From a checkpoint of a small sound classifier.
Training: 8500 steps, held-out accuracy 70%.
Data: trained on acted Russian speech (Dusha), 26041 training examples, 20.9 epochs.
Rows from block 8, named by matrix and row number. Each number is 128 + 32 x the weight over its row's rms, rounded and kept within 0 to 255. All counts start at 0. Numbers have three digits each. After the name is the row's rms in percent of the matrix's.
# fc2: first MLP down (model.blocks.8.ff1.fc2.weight, 128x512), inputs 0-63
fc2.0 116:121130172127161214100091111154148148161152080201107157110127125149182132129110143149137125122131127162159091153162186132206203124172168120122131139079104152125099132121077100159188170088170131
fc2.1 079:101117109162078072123183156133131161114109146050111165181136118080089099125113150120125159088183083045128145171111126122093106115104173158173129083126198108147119068179183125127134136110128148
fc2.2 077:122135122118086090154134088124131143158128161093146110139127128115098127154160094133083070136117121119162141069123058126080116073060154169172134069165140110155145050174152151085105121154106118
fc2.3 098:108124142036168122110140124163096104155106104144161090120166129086164113150149142125118066169137099148178155135154049152087145134081105091093183140127119118160120125075078151157118174147098103
fc2.4 094:133141149158129138150061111072101069094102128148075076047185115122088112145121131069159090121090166098071093160137134088098142172164089078140103159177124149132143135134142094163108100098159119
fc2.5 105:122117071163134109151142120107168118121133153104176095091135098103125118168158146150129065102131101089160146086107086126080106105122115180183119095154152129130144074123135124083131141147107170
fc2.6 101:145127199101164202080066142107150164133092105179136141148131115192195156103101138127121114135093132131150103129102156107204154148173137146128105120102090148128112160102111116122122161095151119
fc2.7 096:106152068126146097095152170140066150161140146114113168114116115113140123107124132158177093120183103164199185145093117156124208107156175112096136142094083087108114090139055140121147161064163213
fc2.8 122:130111125099173158106055097134116141185158114195068177117121112172156134085107143107128106118104147140132090165110188113168180116176121102086123139117110104140055167119098146132153151099166089
fc2.9 091:109129065087147130115208109163153141175126156122138143118095132111102100089157111157135201122121121172160144077135172117128181110150175101134131121115127129144161092124109122087133196123118205
fc2.10 267:098114100071112137118082091155112096078095108140115061111141147064135115090122090117091088148123101133143121092096088122101081136056122083084133114101091129095133126077075126079080120095084055
fc2.11 096:158133162151147123150087126124113107069197084172092099134125162106121146143091134100125164100061179130107086161136139073163129167149105093102141138070132115101104182096112121157098118166168084
fc2.12 087:106136112126127127192166104141141113081106204062105076083144171140134126143118118075166151134158139106120132114113125153052067107087136172183130102192131106129143141165165138101166132141092097
fc2.13 096:167098109118065094129141109114125127142138130031148131167098134135069167129136126138079144110155109147129175165092072142082066125068123151153100130152147075193139131123199128149073129130096085
fc2.14 137:120127161175178157150089119127122117080092114179091097060183123114143103130105092103144108142075163106127124102143175107143128160152141134174126126111140175070107120172095124175114069133143167
fc2.15 087:125158049107193074143165140108156113166143144048106115136143116117105083145111096088111160070098148142115126163176104165104131076132105074080122096168127083168095134103096137147148209125204148
fc2.16 086:130156062133128074151139189119085078125172142029077146131177096117102120135125106113129128127123124133143160134131098126152119155114101086081139135159123107152158100111115122191103197141168140
fc2.17 090:153064149153100094129119102139150161129124100106167139198149123141061117164143138168130104110119067143135086114161118125129082111104115193223139119154182156120120118166193112141054154136102108
fc2.18 096:155105138057082095114181125161107153149149151072136177195080139115063139135120134180099135119156115192153155108135083139107128139140112125102149123160134076195134153106120148125110162084092106
fc2.19 165:109104095181085035146177144142091121136130157054122122139088126091060118170140107097131133097159097091073149133107083115028091088100109151142122115138155085141160094161171120126123098148101157
fc2.20 094:101136144144130151147136110124128132119130112189172083134135129095150108124162136143154082102116138114164108064138122117137122139087139148149117119155162218127133134100108130070113119118104126
fc2.21 084:131114105132069059149190132179155115115167110047120157127115138119090162119119117127116154124122139129063159127111112125105092097082109156144126163164120110165180103095186136138100132165119118
fc2.22 117:144082209139102174071083112119160124148117086204146147099082099153193131135122144127123103148098108137162118118134157101151121135109141191164127120096149217098088141160126134163106074141109141
fc2.23 087:100099150153167113152157148141130074115086139087158056118156098114074110172143139143123149137148136048082139113134106121107079120141136135160106171159144181115120049157157090116118068186120155
fc2.24 105:101099098193142119125159126109133118146133137112177084126141137067088104153161130118138050125133134110176186121141124127115110104068136178180117116158178160096118089163123119124101066174104178
fc2.25 074:112089103124117151120168130141151130105164173121131144188091101145063166097160151139118140119170146119129142114146117148093121093125134161089138087113122146177126173111128121081110160100130098
fc2.26 069:132152142119136175113103093103133093175152112218109097052138147173152140122125113120104181104119150107211133158155181131123151124152159105132110140120020182107130161128113126105167099120088102
fc2.27 074:171140195110162188131099119117128098130131121204171098127152092146191179096118129123099102148114154156153130156160126103187135209148092171110138128152109138100151171107142105159112113103113098
fc2.28 093:159112119066109101114139149157104104179141167088122184197097137133142143100098140161075158120152122138136149118131118147147121121129130146073141114128104076123124148147108141101107157135087099
fc2.29 075:079139076110121150178162157093162086083101139089143090123185121166056130102165143103166179071120127108056095100102097074132106111152123113153127083134154146139104102105142134109129191122126171
fc2.30 106:158143070072107101147159109138144126163114157064164112141127164107100105140146103159099114147150094110123179138152069118066097134057169179194125138186149116151158091137146140117078125145094089
fc2.31 077:170084145178164098130122149060161103123112100151092091079119115124124157140086144096122153142092158092102189141089150113162155129189087133139130168115097155083102154148116122168100050138179167
fc2.32 099:131144072150114153113193142071145129086135213050141123192149153148083128123109147126186193048097092167125096112169134125164137146147134120141136136124176135146163113137175100105114184071132114
fc2.33 082:184158134108115196110115114116147142121140134179110169129102076143116194086061137144111153106143145180136129140132167115170109145154108116101115132102118158130140151131138113152134109150131059
fc2.34 097:132179063141143094131175158148123129129172162058102189118137155112089154128156112084162113139170107150148147142108117176099164105120150094072145063140135034174142132130140124135141154105123164
fc2.35 066:160139133132111145133099080124094107077118137130088129117146135140139165139084137131093113094138121098100082116103137114107161158177102135114135088164096099159160149111112142152112101087114062
fc2.36 101:146150091121146075112165179135110160177156104111089143165093106130103129100093131091106132081181098160130113245128088133163137107125166103099138132100086067171087134082118122160162160144157174
fc2.37 090:098168087157132065131158137167083144100184119092101190119121133102099097115084136145152178124152134160129132147114121157107184135134190095106111148093106091185122150084074123158161168125174169
fc2.38 106:116115055068106091124168126167120152120145197039167113199070127129107142096118122151119107098130111140128168137163094129135102091090147115140128172177125084166189089119127114081067155168084107
fc2.39 072:141158169102134210128106108141158128126151129230153120100120160122166174120129145107120063167142186145132125087099141186209140164180173195126136157091073162118111151111101133096162113112157098
fc2.40 084:093122138164102108130165124102170162167161123102158182104065107155125114139095133126155162089143125144147132139149154119126173064119136131152144057144114143146111127201158140138163109142156151
fc2.41 116:111138182123148145077113123130103164139170063178082188118107097129144094087066156122152135090117134164127089139133165106211188153232147098107157148061094157117066115125098135161145156114167149
fc2.42 098:178076180084107101119127111136147126171123132108162140169075108162156200116138144135080138143161123175130149128123061137101067124081108142125120127161127115204132146143157130153108174131095083
fc2.43 107:125159166141146226101089114116167149128152095222128134110162128167205159094129134122138128157094142119156096150153180158255157154188130112137114136079109192121074135129100121130159124109160146
fc2.44 101:117069206096102096103092139132074133139124089135178089106134156125109111169113120188067094162107120106191134133150100130110154163108143179203105128154123174081083119123141157143083074130128135
fc2.45 122:159094185131087214103086105113166131092081129129168110192093144160160180121133150117103127157090113105121132099138147107165070114117148156126106093142174141134152132120166121073065119146105037
fc2.46 112:142096118146083063118151127139098126066130122059130141132083116101064136147146152116128156114156140108058166074077129119077067122113130156143124105161139093123157144171208141138091092166100095
fc2.47 093:098139120150157154121148158108105145158128132125171118072144143108115082172149118121185117147142108110164111151143115128100174122128163144186144102098128173073096116188114137117171079081161212
fc2.48 081:125130151154097105140146105149220145141121146058198143148084148120126153115146146129084114181152155076125145107105134104078047080056149151175144102165172099132179115165182183082097061150083071
fc2.49 142:089150113092161153157102103132124085114138132159139068097188170068142111129167116133132100182100135142176123102133084136077135173092151094129122145121111159098116144079094108128078124096115117
fc2.50 085:134126139146090095140157117122132140131107096098158083135097097120116129172109165116119126135141123118102120150137127098123116070143086218230111155132163176114165099166198124138097055136128166
fc2.51 097:121143087147092162164207148096168121159192159067116167151103109163105184132110143112173185061109137161075114126100133088175184110154120111079084131120177087165175127156173103164198188117159130
fc2.52 091:135135137094136171121069114079123146128167086186107119105188129133194131114101138151127088143125138154167084130144159121192170167197112093074107143115108130142116142117098120136143171138147110
fc2.53 095:103146173163174087132107138144102115147182098154092085093133127112096100113098113118128162179121159132126134156105118118128162160156124102107095164143108105103112139116104134208162084150159160
fc2.54 105:129138179089184222109074113113143124126142085186113136072159144145198157091099121170144113143104145143204133115160144121179190173155158102117130129094079168101097146103063130144149155114170128
fc2.55 099:115130123132148118145126140113118135145161155144119121169116175144155149157138146123128149097148132124117133151114102195105169151148103055059126124135106075201158159111111123123143186099119108
fc2.56 103:120138023158126072117191170101079149160143193109095179158116145154112148132137129130097112084163098132142121144109115133095130110120085080064118134132102000189109122126108132134161193095119120
fc2.57 100:145142188087119212108077133130164119132100095210109095135126103203217171124129146113106125123153130127097073139140140107221137137158102089102122146111104106130122175124085121134122118149153090
fc2.58 086:138125174091134213105089098141148175078093119242158110155146142145205152091130166149169136134073154110136061124124163123209146189146125152129145155111118178090124162111128112108153116127109088
fc2.59 083:160120119125093164093128146103156112101105189168122149157058110138096139096156096170117169168118137134082143088162148142122068142108123128117130117171094130103180137130138144098113113144105029
fc2.60 081:116165081166129050138139112119097117169143164079074197097110103144063118092057132098142161089094169126111082122129156132159162111156125084074118112140117055171106089180124094142201146071189188
fc2.61 081:108177018198087099120170173099130156143137207084116164142129147125140118133152132128227123098116121148125123099106098150120188156136166105113130097068147131158128098129057135081168163097113202
fc2.62 094:104153130174121067149152130176127092054101183031103151129129164135089099136146138121163168156154103141068149113148125178039122109113152118112172090182152084107150131169185129114117134108136115
fc2.63 110:109119138109153132140106095125139092131116101119131034031193084108122081164082118121131135161081149109126104154168145115134124131102111149170115154131130176077124073111105151174122098160140141
fc2.64 100:108103099164099028147210135125129149155119165033170127111128113098072106149142125137106108125138139096099162131092086120055078120109132167177125121195139082137187091141133115143111100161108154
fc2.65 092:108161087095147112166174111127138079190138214056181089144132173125094143112154130171121168158192084124171192098146110191095138119129190114148146128142114154139192123068127090076116168112080115
fc2.66 094:190124098153160126108129155134105170124148100146090213133091136165139121137099084137130159144120144172120114159115179119204150134199097100086122114065123102129099140173126121182154109118162157
fc2.67 087:118143093148132119122148182112131166141156207102077156133113140122102173123097094092130158087128180083091125188092160129190133113174090090071139151120088059147123104125110107153170158133163163
fc2.68 080:100116161091144080151098100138146073160108110102152105093125080133129088102115154078148166153153151139184198128156116174103100090087123156149138095171143091128083153165174159197174129136122169
fc2.69 082:052197119146159102136150085195121120099099156149096117113157107101140105100126081115152148141068137140115110091183149116134160136122126124184108104098139158109118141144134158086178168126107161
fc2.70 078:108082190137113184107114120104173158169112147103133125115088094158140205105093154139125165123116174112089120149162193081185116136163109174180093134131163128138114129117205126156145104138161165
fc2.71 109:158133106146140117144109147105124134106176157133098121210119115129142157097128138084103183113128142144123088164075146107176097142163099081075137157136129098178150130123129152169154136150145110
fc2.72 137:162136175191105085113147175081118139127154127137102202141070102167081139138105180132154202069108128134114111169117163103140167121185120143153128134115166130145098134173184137180132108134177144
fc2.73 113:145112090164082062139220141153117156126157161071120180143120130122076143118148152156158145120186132123106197105091127161066088089094151153145121082163151117125150064159169130126135097130118174
fc2.74 090:174130195106182212128084123130151159142127081247136131104122095178188145103097128105092126148130141121176092146089177125170136105142132149117100140083115170098083183078078097108135106138150107
fc2.75 078:123142143125096163130123152115140147141084149154092119148099128162185137148143109101089097117139142063058117131083144123132104090151105130078106107141109089164153145108142074092147159168100072
fc2.76 084:131090128156092076130167127120158129105114142068132160138080094101064133169128140141125129093143150087050113149108149120073085073109122160149113139147177121153143126155166137188100090159161130
fc2.77 095:136131119139137139156109117101117062095131128037137099077158155098055097153154103122184079111133101118119145131164120104108152135134096153158163123167137083093099085195142122165090112088181173
fc2.78 161:151143149084156190101063110118156141149114086209133144113156107157202114083085131125131120133103131177198085128153170122196170156145142112104109144094093157140101141098071097112154190097147133
fc2.79 079:101177041138143109141196164120118148130136214069139112088165159118072159195138131118169134119130090127147140180143110187067164074102135116096162126115100108158089144129101149095152142063160179
fc2.80 101:139171097121149086157118153053108102090156125089091123101153124107081132131077101119117138082128125097094108151118094118132148108137060094065096157117146089144138107113108096196102134131167153
fc2.81 105:114129102179199120137135182084068157113143142141084143097163150106121097147117121107183129114075142131154096145128147146169171156203106085056127183104123120093102136161052114160181133118177193
fc2.82 109:138104198089095171113101112135166120146104174125170104139098121156179185117188147109079125176159145143114186141124114171119038119088099153150130128185171133120157175141187138138074106140086040
fc2.83 062:132129120114158144138129110094176065146140156143175137096148109141164126096189116149157166214093112091136108118130155147105141099099165133132174090149084133088163092171136157083133125138106109
fc2.84 088:170098171121130185109054119117138085070083109177114119168135101106162158141086119114081181128064139139066079081144170092160124161146107104164088147120127167131143149089141121175083090113087008
fc2.85 109:095134139105199193123118149143140122163152126220135156147151169144183131094165123159143127162115140147205142130172160170178202161147150120131119150097101174105094102122100116112137145098159165
fc2.86 091:106147140124120095113102104155161135156097105113125174121133122125155103098115107168092100152111133139164132068134131133127161087070140182203148058109132163152137119190125125087174111108121136
fc2.87 133:150145163092169206099079103108126125149133097216121133138160136172203119097094136142114106144131133164176111113156157115202168166146125094105132136070108144110066146096074111112154193103162112
fc2.88 100:111185118113176138121067179113115136141147088198074113108155075158151099142055106136156112090077139166100085154162139092191188164175111107117156154127137094133095111130067135169165131159183183
fc2.89 103:112117078177097087169222129166104123133122186072153115153119143079093109124144148124115174101163111102084143131104102170061072136087144144159101139169144115133164137110207174137101084168097111
fc2.90 112:114101168106104161095113089133177120139095097157152126136100098150134134107119135145100100161126114116176124093131134141101106114100155193200138109160148193101093133129154140113083091110121126
fc2.91 116:144174039159102069117191142134132127143131190035150142168111127154066148150113123130108138071165119133081166151134102154053080091064118101115119112159131057169165091135175107115138132115113108
fc2.92 095:110152165151198160167080152093132120137105141161117093103185144108136077138143098102167092160110084112158104156156101111132169182157110109131139103117129102081096089157088127149128111114147186
fc2.93 101:126127159140143202147060149116177172084115112195110158167137139160178162119106135088118131126097149144108089148121170120210088129172116123064110142075099157069124148130124138109129147137106080
fc2.94 061:165129035088131138103133136134088186210148175163116134160187107153132128140163123181144132131088111190187105181141089155094197133175161120140170145106115172150078135130044092109175110080094112
fc2.95 091:163119097176064102090150165100158140119103196062079203137093190188105185162084134157129184072100137129088118130110145114141132070142173116154127132089106147200143173135165130134147176114149065
fc2.96 100:155158151126131149115114138141112174137133104121087174174059096161172152118089134125138150116135122155133116150115131095166116127136110122095113129109096104142136161121127115172146167145132089
fc2.97 104:094165164114167144110116130128130106162141137210111181092170110111177091130127082134188111113076132145155091072161128098162209132163109127119129113092111164103093134137063128153178148113164177
fc2.98 122:112102095161083034152190154167102136122162163030126148149117124096059136162142131137151155108142117098102182139108084140034094109108114157151131090172164085150167117148206144138111084170139148
fc2.99 095:155123207118118187160075153147140109103122157189115071121107114130194102127142132070128158124076144100074049108154180104192084159142124111131132146152124191083157154099150121115121126153122056
fc2.100 125:132106213114124112124083136135112094079114056158116040084113107078142087128107132114076148143074155139077086122176139119167115131139131123156099210078136183079092138076114132152097057186143111
fc2.101 086:103147054179107052132160126166141108167151163048159153115161137111061133143151132119116131106191128112123176131090101161015106115102155147147130142133078124166144094085128151120122143108132141
fc2.102 088:104100131097147174098156158197104130146083143128180097135139145112177089118204112157108101178145117105161136073142110139104118095075171156206154101160112174095129118131131140062082126137083133
fc2.103 095:092103082163101027185169148068086100107174168060146101166145073084066107196131113083135137087151146106065116130107080117104086109091137124125106146126205108128162136106137139160073104145137109
fc2.104 083:167136172106127157144123114154091143112113095104196117108143087080113100113150129175128065169138129106142117112155127178151127125129198146151117153100122211067078134094048113102088098127112150
fc2.105 107:155129079144086109133177165126113107109158169066097146164097093134091170156125159114085170069156115122074115158095100125139096100133132106084117129132166082189142153065156134137133151107120089
fc2.106 091:141165124132107101080182129109080122131172122098143120091166131055127102214135130177142077114129120165198142096088078152109189130171119149126094126112145146107105107123092150105124122119134234
fc2.107 097:080112081173094070109176161191136151150145136063129152176099145121058148128136144121101154111173093133109097135117130165086108104105156120119115107100115101183114133146154121141157124119115175
fc2.108 088:167107200113094156102147111108163146113074118162163069156130096136148139136139147103148129122103131037081094104115146159105099073126101186155087129155136152104126133109162144092086073144099064
fc2.109 078:134132161156174198132072096165135108062079111183127081078195123113166105087139118122137135167096151114130137097143179139183095169153163161137107144087142211062141138113089093106119075108147136
fc2.110 078:091120099180151078174193156124102101113142130014110134112165127115098106142128116118193130124150128108135143151153111167090125097129114155147131117132146096117106097145132112197176126158178248
fc2.111 075:162101163098099134154108095159111114062088128136172071119164167119124202157162115136144093173162132105126165075143117134103106091100111110154106177200114131132153113127161149072055089183045077
fc2.112 083:117138097128129088132123107150143122159143101109171100107161099132127104092135088198133057141143117146179119085192083132119155128114171160136124111129122145114121083127056155093147135135104147
fc2.113 106:114157138117154193113071137072139111141115147180081138125181140155214107084107130128150117105116125158166092116151127092192188158147142083096125119096096125123113130113097137110168182123144123
fc2.114 107:152164126110046066135149123094160133121144150058148140168116108146101174129117133108081136105169160131148133168099122153083063116078119143154091111148150101216165121097205154183077120131130055
fc2.115 103:129133151150147174171092131075137151118133078190102059075196119111145103145145144105134101133118132091150112157086149111150149152176090158115128136110101170069114132097097129137141074138149147
fc2.116 079:160120154090141190093094094137124129088117120153158152171117149219202126097144149150104155142116092154121101051149149097107132086153165090116137119102106129128109155157098172152138191075093108
fc2.117 121:114130198134154131131069125122113110134115094156147089073166150087165081141136111128131092180069123126160128108179094120113147165110104160146128126118132206086109136145078129137089073127144138
fc2.118 118:153089157129061087118133115137127132122126163087155183198089147145081151125112138115124147123143099156100159111129139141098076120094140156179115073139184113131143116192219142152120085109127118
fc2.119 067:113167057163137088117126170139123125091091191101124098156115148078098135143170116106108144186196104153155174079131141193022143171128137163101124126153130064103181149137123168042133181127120104
fc2.120 109:147153097165126123097140171127121142158166191111133183193088157177118108132126152174121157113149106172114167084103138128142140144130167095118138084117106103200136101169119146067170163077122096
fc2.121 077:127135188088135089151078087121164114062132027198164137119131096099107071128104104104113120110095146103134099121137135067162077180085115151191111135119139158109103103156135172154115080150129087
fc2.122 065:115106138125110191144064130147116108137102115163100129063138106142196142098119112141122135189094171152115145070119150084216139118154138132066118125150087118106114093147136124193220100120096123
fc2.123 102:168142170148120064118103142126112094123149082135094070052114121096140118164061122108072125081120183129094115197077109111125130140141096091088129161108109087152089143069088131172123152177167145
fc2.124 073:111156177124164144071094137153148125175128073255136109069164112143200041087130070118132127143055116151143123124153160070116132103156100136095114090097081100102089088162129142088171100132140145
fc2.125 107:148111086163096033151218142154111113103137156058137104155087121081075148144151170127096151104139133116082172128134089141046067100097146151156151114153150138125206105130205152120106117175111105
fc2.126 086:123150144121094158120121145082081154143180095152107137139135103171162172137088159166106104112106147136129128133099108112194152134195077100077160145124095078148094171108082136142148171096106107
fc2.127 072:073192121112163081152092103226114129079170128098092140057118129093111102101079129119138175163120123154111090104115128159145119144152159048140145140117132083134105185112122140100148140110183156