config.yaml
model: "sound classifier"
spec_augment: false
mlp_ratio: 4
layer_scale_init: 1.0
inner_norm: false
mixing: "cutmix"
beta1: 0.8
max_grad_norm: 1.0
weight_decay: 0.06
Rows from block 4, named by matrix and row number. Each number is 128 + 32 x the weight over its row's rms, rounded and kept within 0 to 255. All counts start at 0. After the name is the row's rms in percent of the matrix's.
# f: conv module depthwise width-15 conv (model.blocks.4.conv.f.weight, 128x1x15), a 15 kernel
f.0 127 [140 133 130 135 105  75  72  56  73 114 114 126 129 132 134]
f.1 071 [135 135  78 165 104 167 158 101 120  90 119 122  95  59 122]
f.2 063 [ 89  94 146 142 186 178 103  99 136 154 138 158 165 128  86]
f.3 099 [126 103 123 126 139 157 197 203 158 162 125 120  95 127 117]
f.4 062 [120 139 103 140 153 195 213 132 126 132 114 166 143 125 122]
f.5 071 [143 114 102 153 126 152  81  70 165 178 169 147  93 128 145]
f.6 063 [118  87 143 143 153 180 103 121 104 122 133 174 181 136 188]
f.7 071 [100 119 141 139 188 184 154 172 115 170 170 144 128 121  98]
f.8 069 [129 137 120 125 143 116 167 130  70  87 107 110  85  54 140]
f.9 111 [132 133 120 143 120  96  94  92  71  52  88 118 133 155 119]
f.10 121 [117 124 151 126 143  97  82  55  60 104 114 139 141 140 143]
f.11 068 [135  96 136 174  86 106  96  77  85 104  95 103 159  96 145]
f.12 067 [132 143 129 144 114  86 109 124 183 201 132 168 122 169 100]
f.13 140 [142 119 123 123 118 140 158 220 183 167 142 120 109 122 110]
f.14 055 [126 154 115 133  98 126 129 116 156 205 160 180 167 167 129]
f.15 134 [120 140 142 118 131 106  41  69 104  83 113 128 144 121 145]
f.16 064 [135  87 143 131 163 129 187 150 105 100  84  88  74 133 150]
f.17 160 [132 134 131 135 129 100  76  71  43 104 133 123 148 146 134]
f.18 071 [112  74 123 186 147 169 150 122 147  94 174 166 140 139 100]
f.19 147 [113 145 144 137 126 102  71  61  57 113 124 119 146 145 138]
f.20 075 [139 121 124 170 114 120  64 107  96 106  61 120 146  92 157]
f.21 084 [110 138 140 125 118 106  96  68  64  77  97 160 114 156 131]
f.22 057 [133 158  90 149 140  71 135 147 135 184 141 177 178 148 123]
f.23 080 [127 103 117 125 169 173 144 187 195 150 161 133 115 144 103]
f.24 131 [119 138 135 128 112 134  81  74  54  77 103 130 141 158 135]
f.25 081 [146 151 110 111  85  73  69 132 100  79 135 132 134  94 161]
f.26 054 [130  88  77  93 127 162  91 111 108 182 145  98 150 173 118]
f.27 045 [136 133 134 121 136 136 169 155 134  76 134  66 128 114  51]
f.28 113 [130 107 126 135 141 139 214 187 150 170 137 154 105 131 114]
f.29 055 [111 155 117 129 169 171 120 158 101  76  96 130  63 126 161]
f.30 069 [124 134 136 158 124  83  74  47 108 104 113 152 126 134  95]
f.31 073 [ 93 101 182 153 134 136 118  81 132 171 181 164 130 104  99]
f.32 064 [ 95 148 150 168  96 127  63 105  87  90 114 157 136 135  86]
f.33 162 [138 137 124 120 119 112  81  50  70  82 117 130 146 144 143]
f.34 088 [126 158 112 110 147  82  58  74  94  98 124 120 120 162 111]
f.35 133 [130 130 113 132 135 147 166 213 182 166 133 145  99 129 104]
f.36 045 [162 125 125  89  77 112  90 102  89 116  60 111 128 138 160]
f.37 078 [184 155 172 100  54 146 134 118 101 101 121 100 125 105 121]
f.38 061 [143 104 133 164 115  97 126 121 195  82 124  77  90 100 150]
f.39 064 [125  99  96  75 109  94  97 106 127 125 159 178 189 139 110]
f.40 126 [122 132 124  95 131 157 165 189 203 147 162 108 125 152 118]
f.41 090 [133 114 145 134 162 108  57  58  91 107 122 110 152 130 105]
f.42 138 [141 112 114 119 146 140 176 217 173 163 149 135 134 133 116]
f.43 083 [130 138 116 111  98 156 121  31  93 110 106 107 102 149 139]
f.44 077 [102 141 111 150 122 104 134 123 154  93 128 158 131 165 222]
f.45 105 [127 104  99 118 139 161 163 185 159 207 158 125 129 122 134]
f.46 075 [ 94 165 187 180 146 178 131 155 121  92 132 110 155 104 130]
f.47 107 [134 125 120 126 129 123 103  75  59  79  67 127 128 156 141]
f.48 067 [120 127 141 143  84 107 110 128 146 142 139 134 200 150 205]
f.49 096 [120 126 136 124 144 141 149 220 193 161 110 124 120 123 142]
f.50 065 [123 119 107 154 150 103 154 141 213 168 184 124 134 113 126]
f.51 094 [141 127 113 136 121 110  74  79  54 100  87 109 135 157 128]
f.52 068 [115 139 174 224 129 149 137 111 168 116 115 114 102 132 122]
f.53 093 [139 130 151 131 114 116  97 139 169 151 167 173 185 190 148]
f.54 100 [109 115 138 151 165 170 175 160 165 188 164  92 122 126 117]
f.55 081 [103 141 129 185 215 149 123 129 116  99 111 132 165 114 108]
f.56 095 [142 136 142  93 123 100  97  93  71  60 132  99 107 146 164]
f.57 115 [118 138 164 112 126 108  48  74  79  95 113 126 136 121 135]
f.58 125 [140 128 100 125 128 151 180 181 212 142 122 135 104 108 124]
f.59 121 [146 111 122 131 134 121  87  59  59  82 113 128 119 137 157]
f.60 150 [130 125 101 132 150 132 179 208 189 156 139 115 128 117 111]
f.61 131 [117 131 113 114 142 128 198 183 191 173 137 126 130 104 124]
f.62 067 [107 174 160 190 157 189 121 152  95 141 143 113 102 114 144]
f.63 048 [175 103  79 160  81 161 143 114 139 156 129 132 177  84 124]
f.64 206 [129 125 144 138 123  98  79  73  42  95 122 138 121 136 128]
f.65 068 [133 150 154  84 123  68 133 128 134 159 156 200 158 103 140]
f.66 061 [ 99 153 124 168 213 190 136 130 127 111 127 110 109 122 143]
f.67 050 [142 128 109 118 133 156 130 126 152  72  71  98 153  78  75]
f.68 102 [149 144 119 116 116 107  60  65  66 101 120 128 147 138 139]
f.69 147 [108 131 125 120 147 149 185 190 193 176 147 130 137 127 124]
f.70 119 [105 121 124 141 112 140 188 174 191 182 154 131 127 104 109]
f.71 063 [147  97 132 154 129  85 110 136 180 164 156 201 147 140 107]
f.72 145 [131 119 128 121 126 156 166 213 189 161  98 132 127 133 128]
f.73 076 [120 165 121 109 102 112  74  65 100 121 100  80 134 146 164]
f.74 061 [115 140 205 130  93 118 115 112 126  71 101 118  76 107 118]
f.75 066 [108 112 156 136 159 104 183 139 107  99  99  64  87 102 102]
f.76 068 [128 127 145 118 143 134 152 131 165 106  68  57 104  88  91]
f.77 080 [145 128 111 145 108 103  72 101  39 117 152 127 143 143 106]
f.78 143 [132 148 120 121 141 104  89  77  47  71 120 131 131 131 135]
f.79 080 [116 149 123 129 110 127  77 136 139 137 167 205 173  82 127]
f.80 126 [129 125 102 130 141 145 173 207 194 160 130 110 135 125 139]
f.81 108 [144  95 156 139 155  99  75  56  90  96 131 150 140 148 134]
f.82 156 [130 126 130 140 143 109  57  43  82 121 139 129 123 126 126]
f.83 137 [109 126 132 128 135 168 165 197 202 160 143 126 108 134 137]
f.84 154 [120 125 139 145 128 104  84  99  42  74 138 119 132 132 159]
f.85 064 [118 126 125 137 153  95 157 115 135 138 191 197 187 132 127]
f.86 106 [155 126 117 143 113 100  75  82  75  79 132  81 110 141 147]
f.87 066 [169 138 117  84 126 145  80 110 126  90  53  97 127 144 110]
f.88 064 [115 105  75 125  95 121  91 113 121 150 168 211 122 122 123]
f.89 094 [109 108  97 109 120 139 139 155 152 176 199 189 151 139 128]
f.90 062 [ 73 119 107 142 186 182 133 164 117 125 142 188 124 120 138]
f.91 129 [143 133 117 128 148  89  66  66  63 120 122 150 127 110 121]
f.92 107 [122 148 128 126 140 103  44  73  74 114 143 132 104 139 122]
f.93 139 [120 133 128 147 139 123  70  30  95 110 122 138 140 127 117]
f.94 089 [135 109 117 131 145 148 172 198 195 169 141 105 127 118 112]
f.95 115 [125 153 128 127 111 119 119  65  65  61  96 110 129 138 148]
f.96 137 [106 115 113 121 125 154 133 172 158 206 180 168 148 140 129]
f.97 109 [124 121 116 118 146 167 201 183 187 145 122 137 140 119 100]
f.98 149 [129 121 121 136 124 140 150 221 198 142 148 119 120 117 113]
f.99 057 [106 117 120 117 154 170 152 146 164 169 185 178 159 104  98]
f.100 147 [140 123 137 129 135 104  60  53  72 110 120 131 151 135 140]
f.101 097 [138 118 145 127 107 113  77  87  64  63 104 114 138 156 129]
f.102 055 [101 156 117 117 164 109  84  55 138  69 129 103 148 129 128]
f.103 129 [132 122 131 141 122  94  95  52  90  84  84 115 135 167 140]
f.104 117 [137 131 147 141 108  93  89  58  57 115 123 131 162 144 133]
f.105 104 [118 124 115 146 129 150 190 187 186 171 125 104 134 113 157]
f.106 167 [132 126 141 134 120 120  66  57  58 102 106 124 130 133 129]
f.107 104 [119 127 115 152 121 162 182 193 180 166 153 130 120 153 103]
f.108 062 [138  93 166  86 164 136 107 124 109  98 112 120  87  54 114]
f.109 103 [105 149 133 135 115  94  98  97  48 110  69 113 131 156 136]
f.110 055 [145 112 138 121 113 115 179  87 146  93 188 149  62 133 132]
f.111 083 [122 139 142  80 139 158 156 124 179 194 166 157 106  94 127]
f.112 068 [ 97 192 175 127 144  93 174 145 135 144  85 137 121  92 154]
f.113 092 [114 153 113 140 151 123 110 103 140 108  77  97  55  80  98]
f.114 073 [117 166 100 132 149 152 176 148 144 155 211  97 118 136 112]
f.115 069 [100  81 119 143 162 173 162 107 120 135 208 143 139 123 109]
f.116 061 [152 109 161 146 198 105 150 137 162 125 100  63 118 128 156]
f.117 137 [116 136 147 135 122 108  88  53  68  81 120 141 143 146 106]
f.118 130 [114 129 134 163 138 108  52  65 102  82 143 148 129 129 116]
f.119 106 [143 111  99 131 123 151 178 205 195 146 144 126 132 126 134]
f.120 138 [136 140 131 133 112 114  67  73  43 117 122 123 139 144 142]
f.121 125 [132 123 141 141 126 101  63  59  79  87 117 108 154 133 119]
f.122 055 [119 117 152 131 152 139 160 178  68  72  77 126 135 147 152]
f.123 067 [130 102 155 121 187 176 157  61 128 150 127  93 156 114 136]
f.124 060 [172  83 114  76 108 121 108 147 171 166 108 143  81 121 163]
f.125 061 [123 177 105 123  67  58  95 123 122 153 163 102 120 128 130]
f.126 054 [130 159 108 146 114  54  80  98 122 139  86 112  88 157 140]
f.127 075 [143 145 114 101 110 105  74 102  98  47  92 118 143 142 144]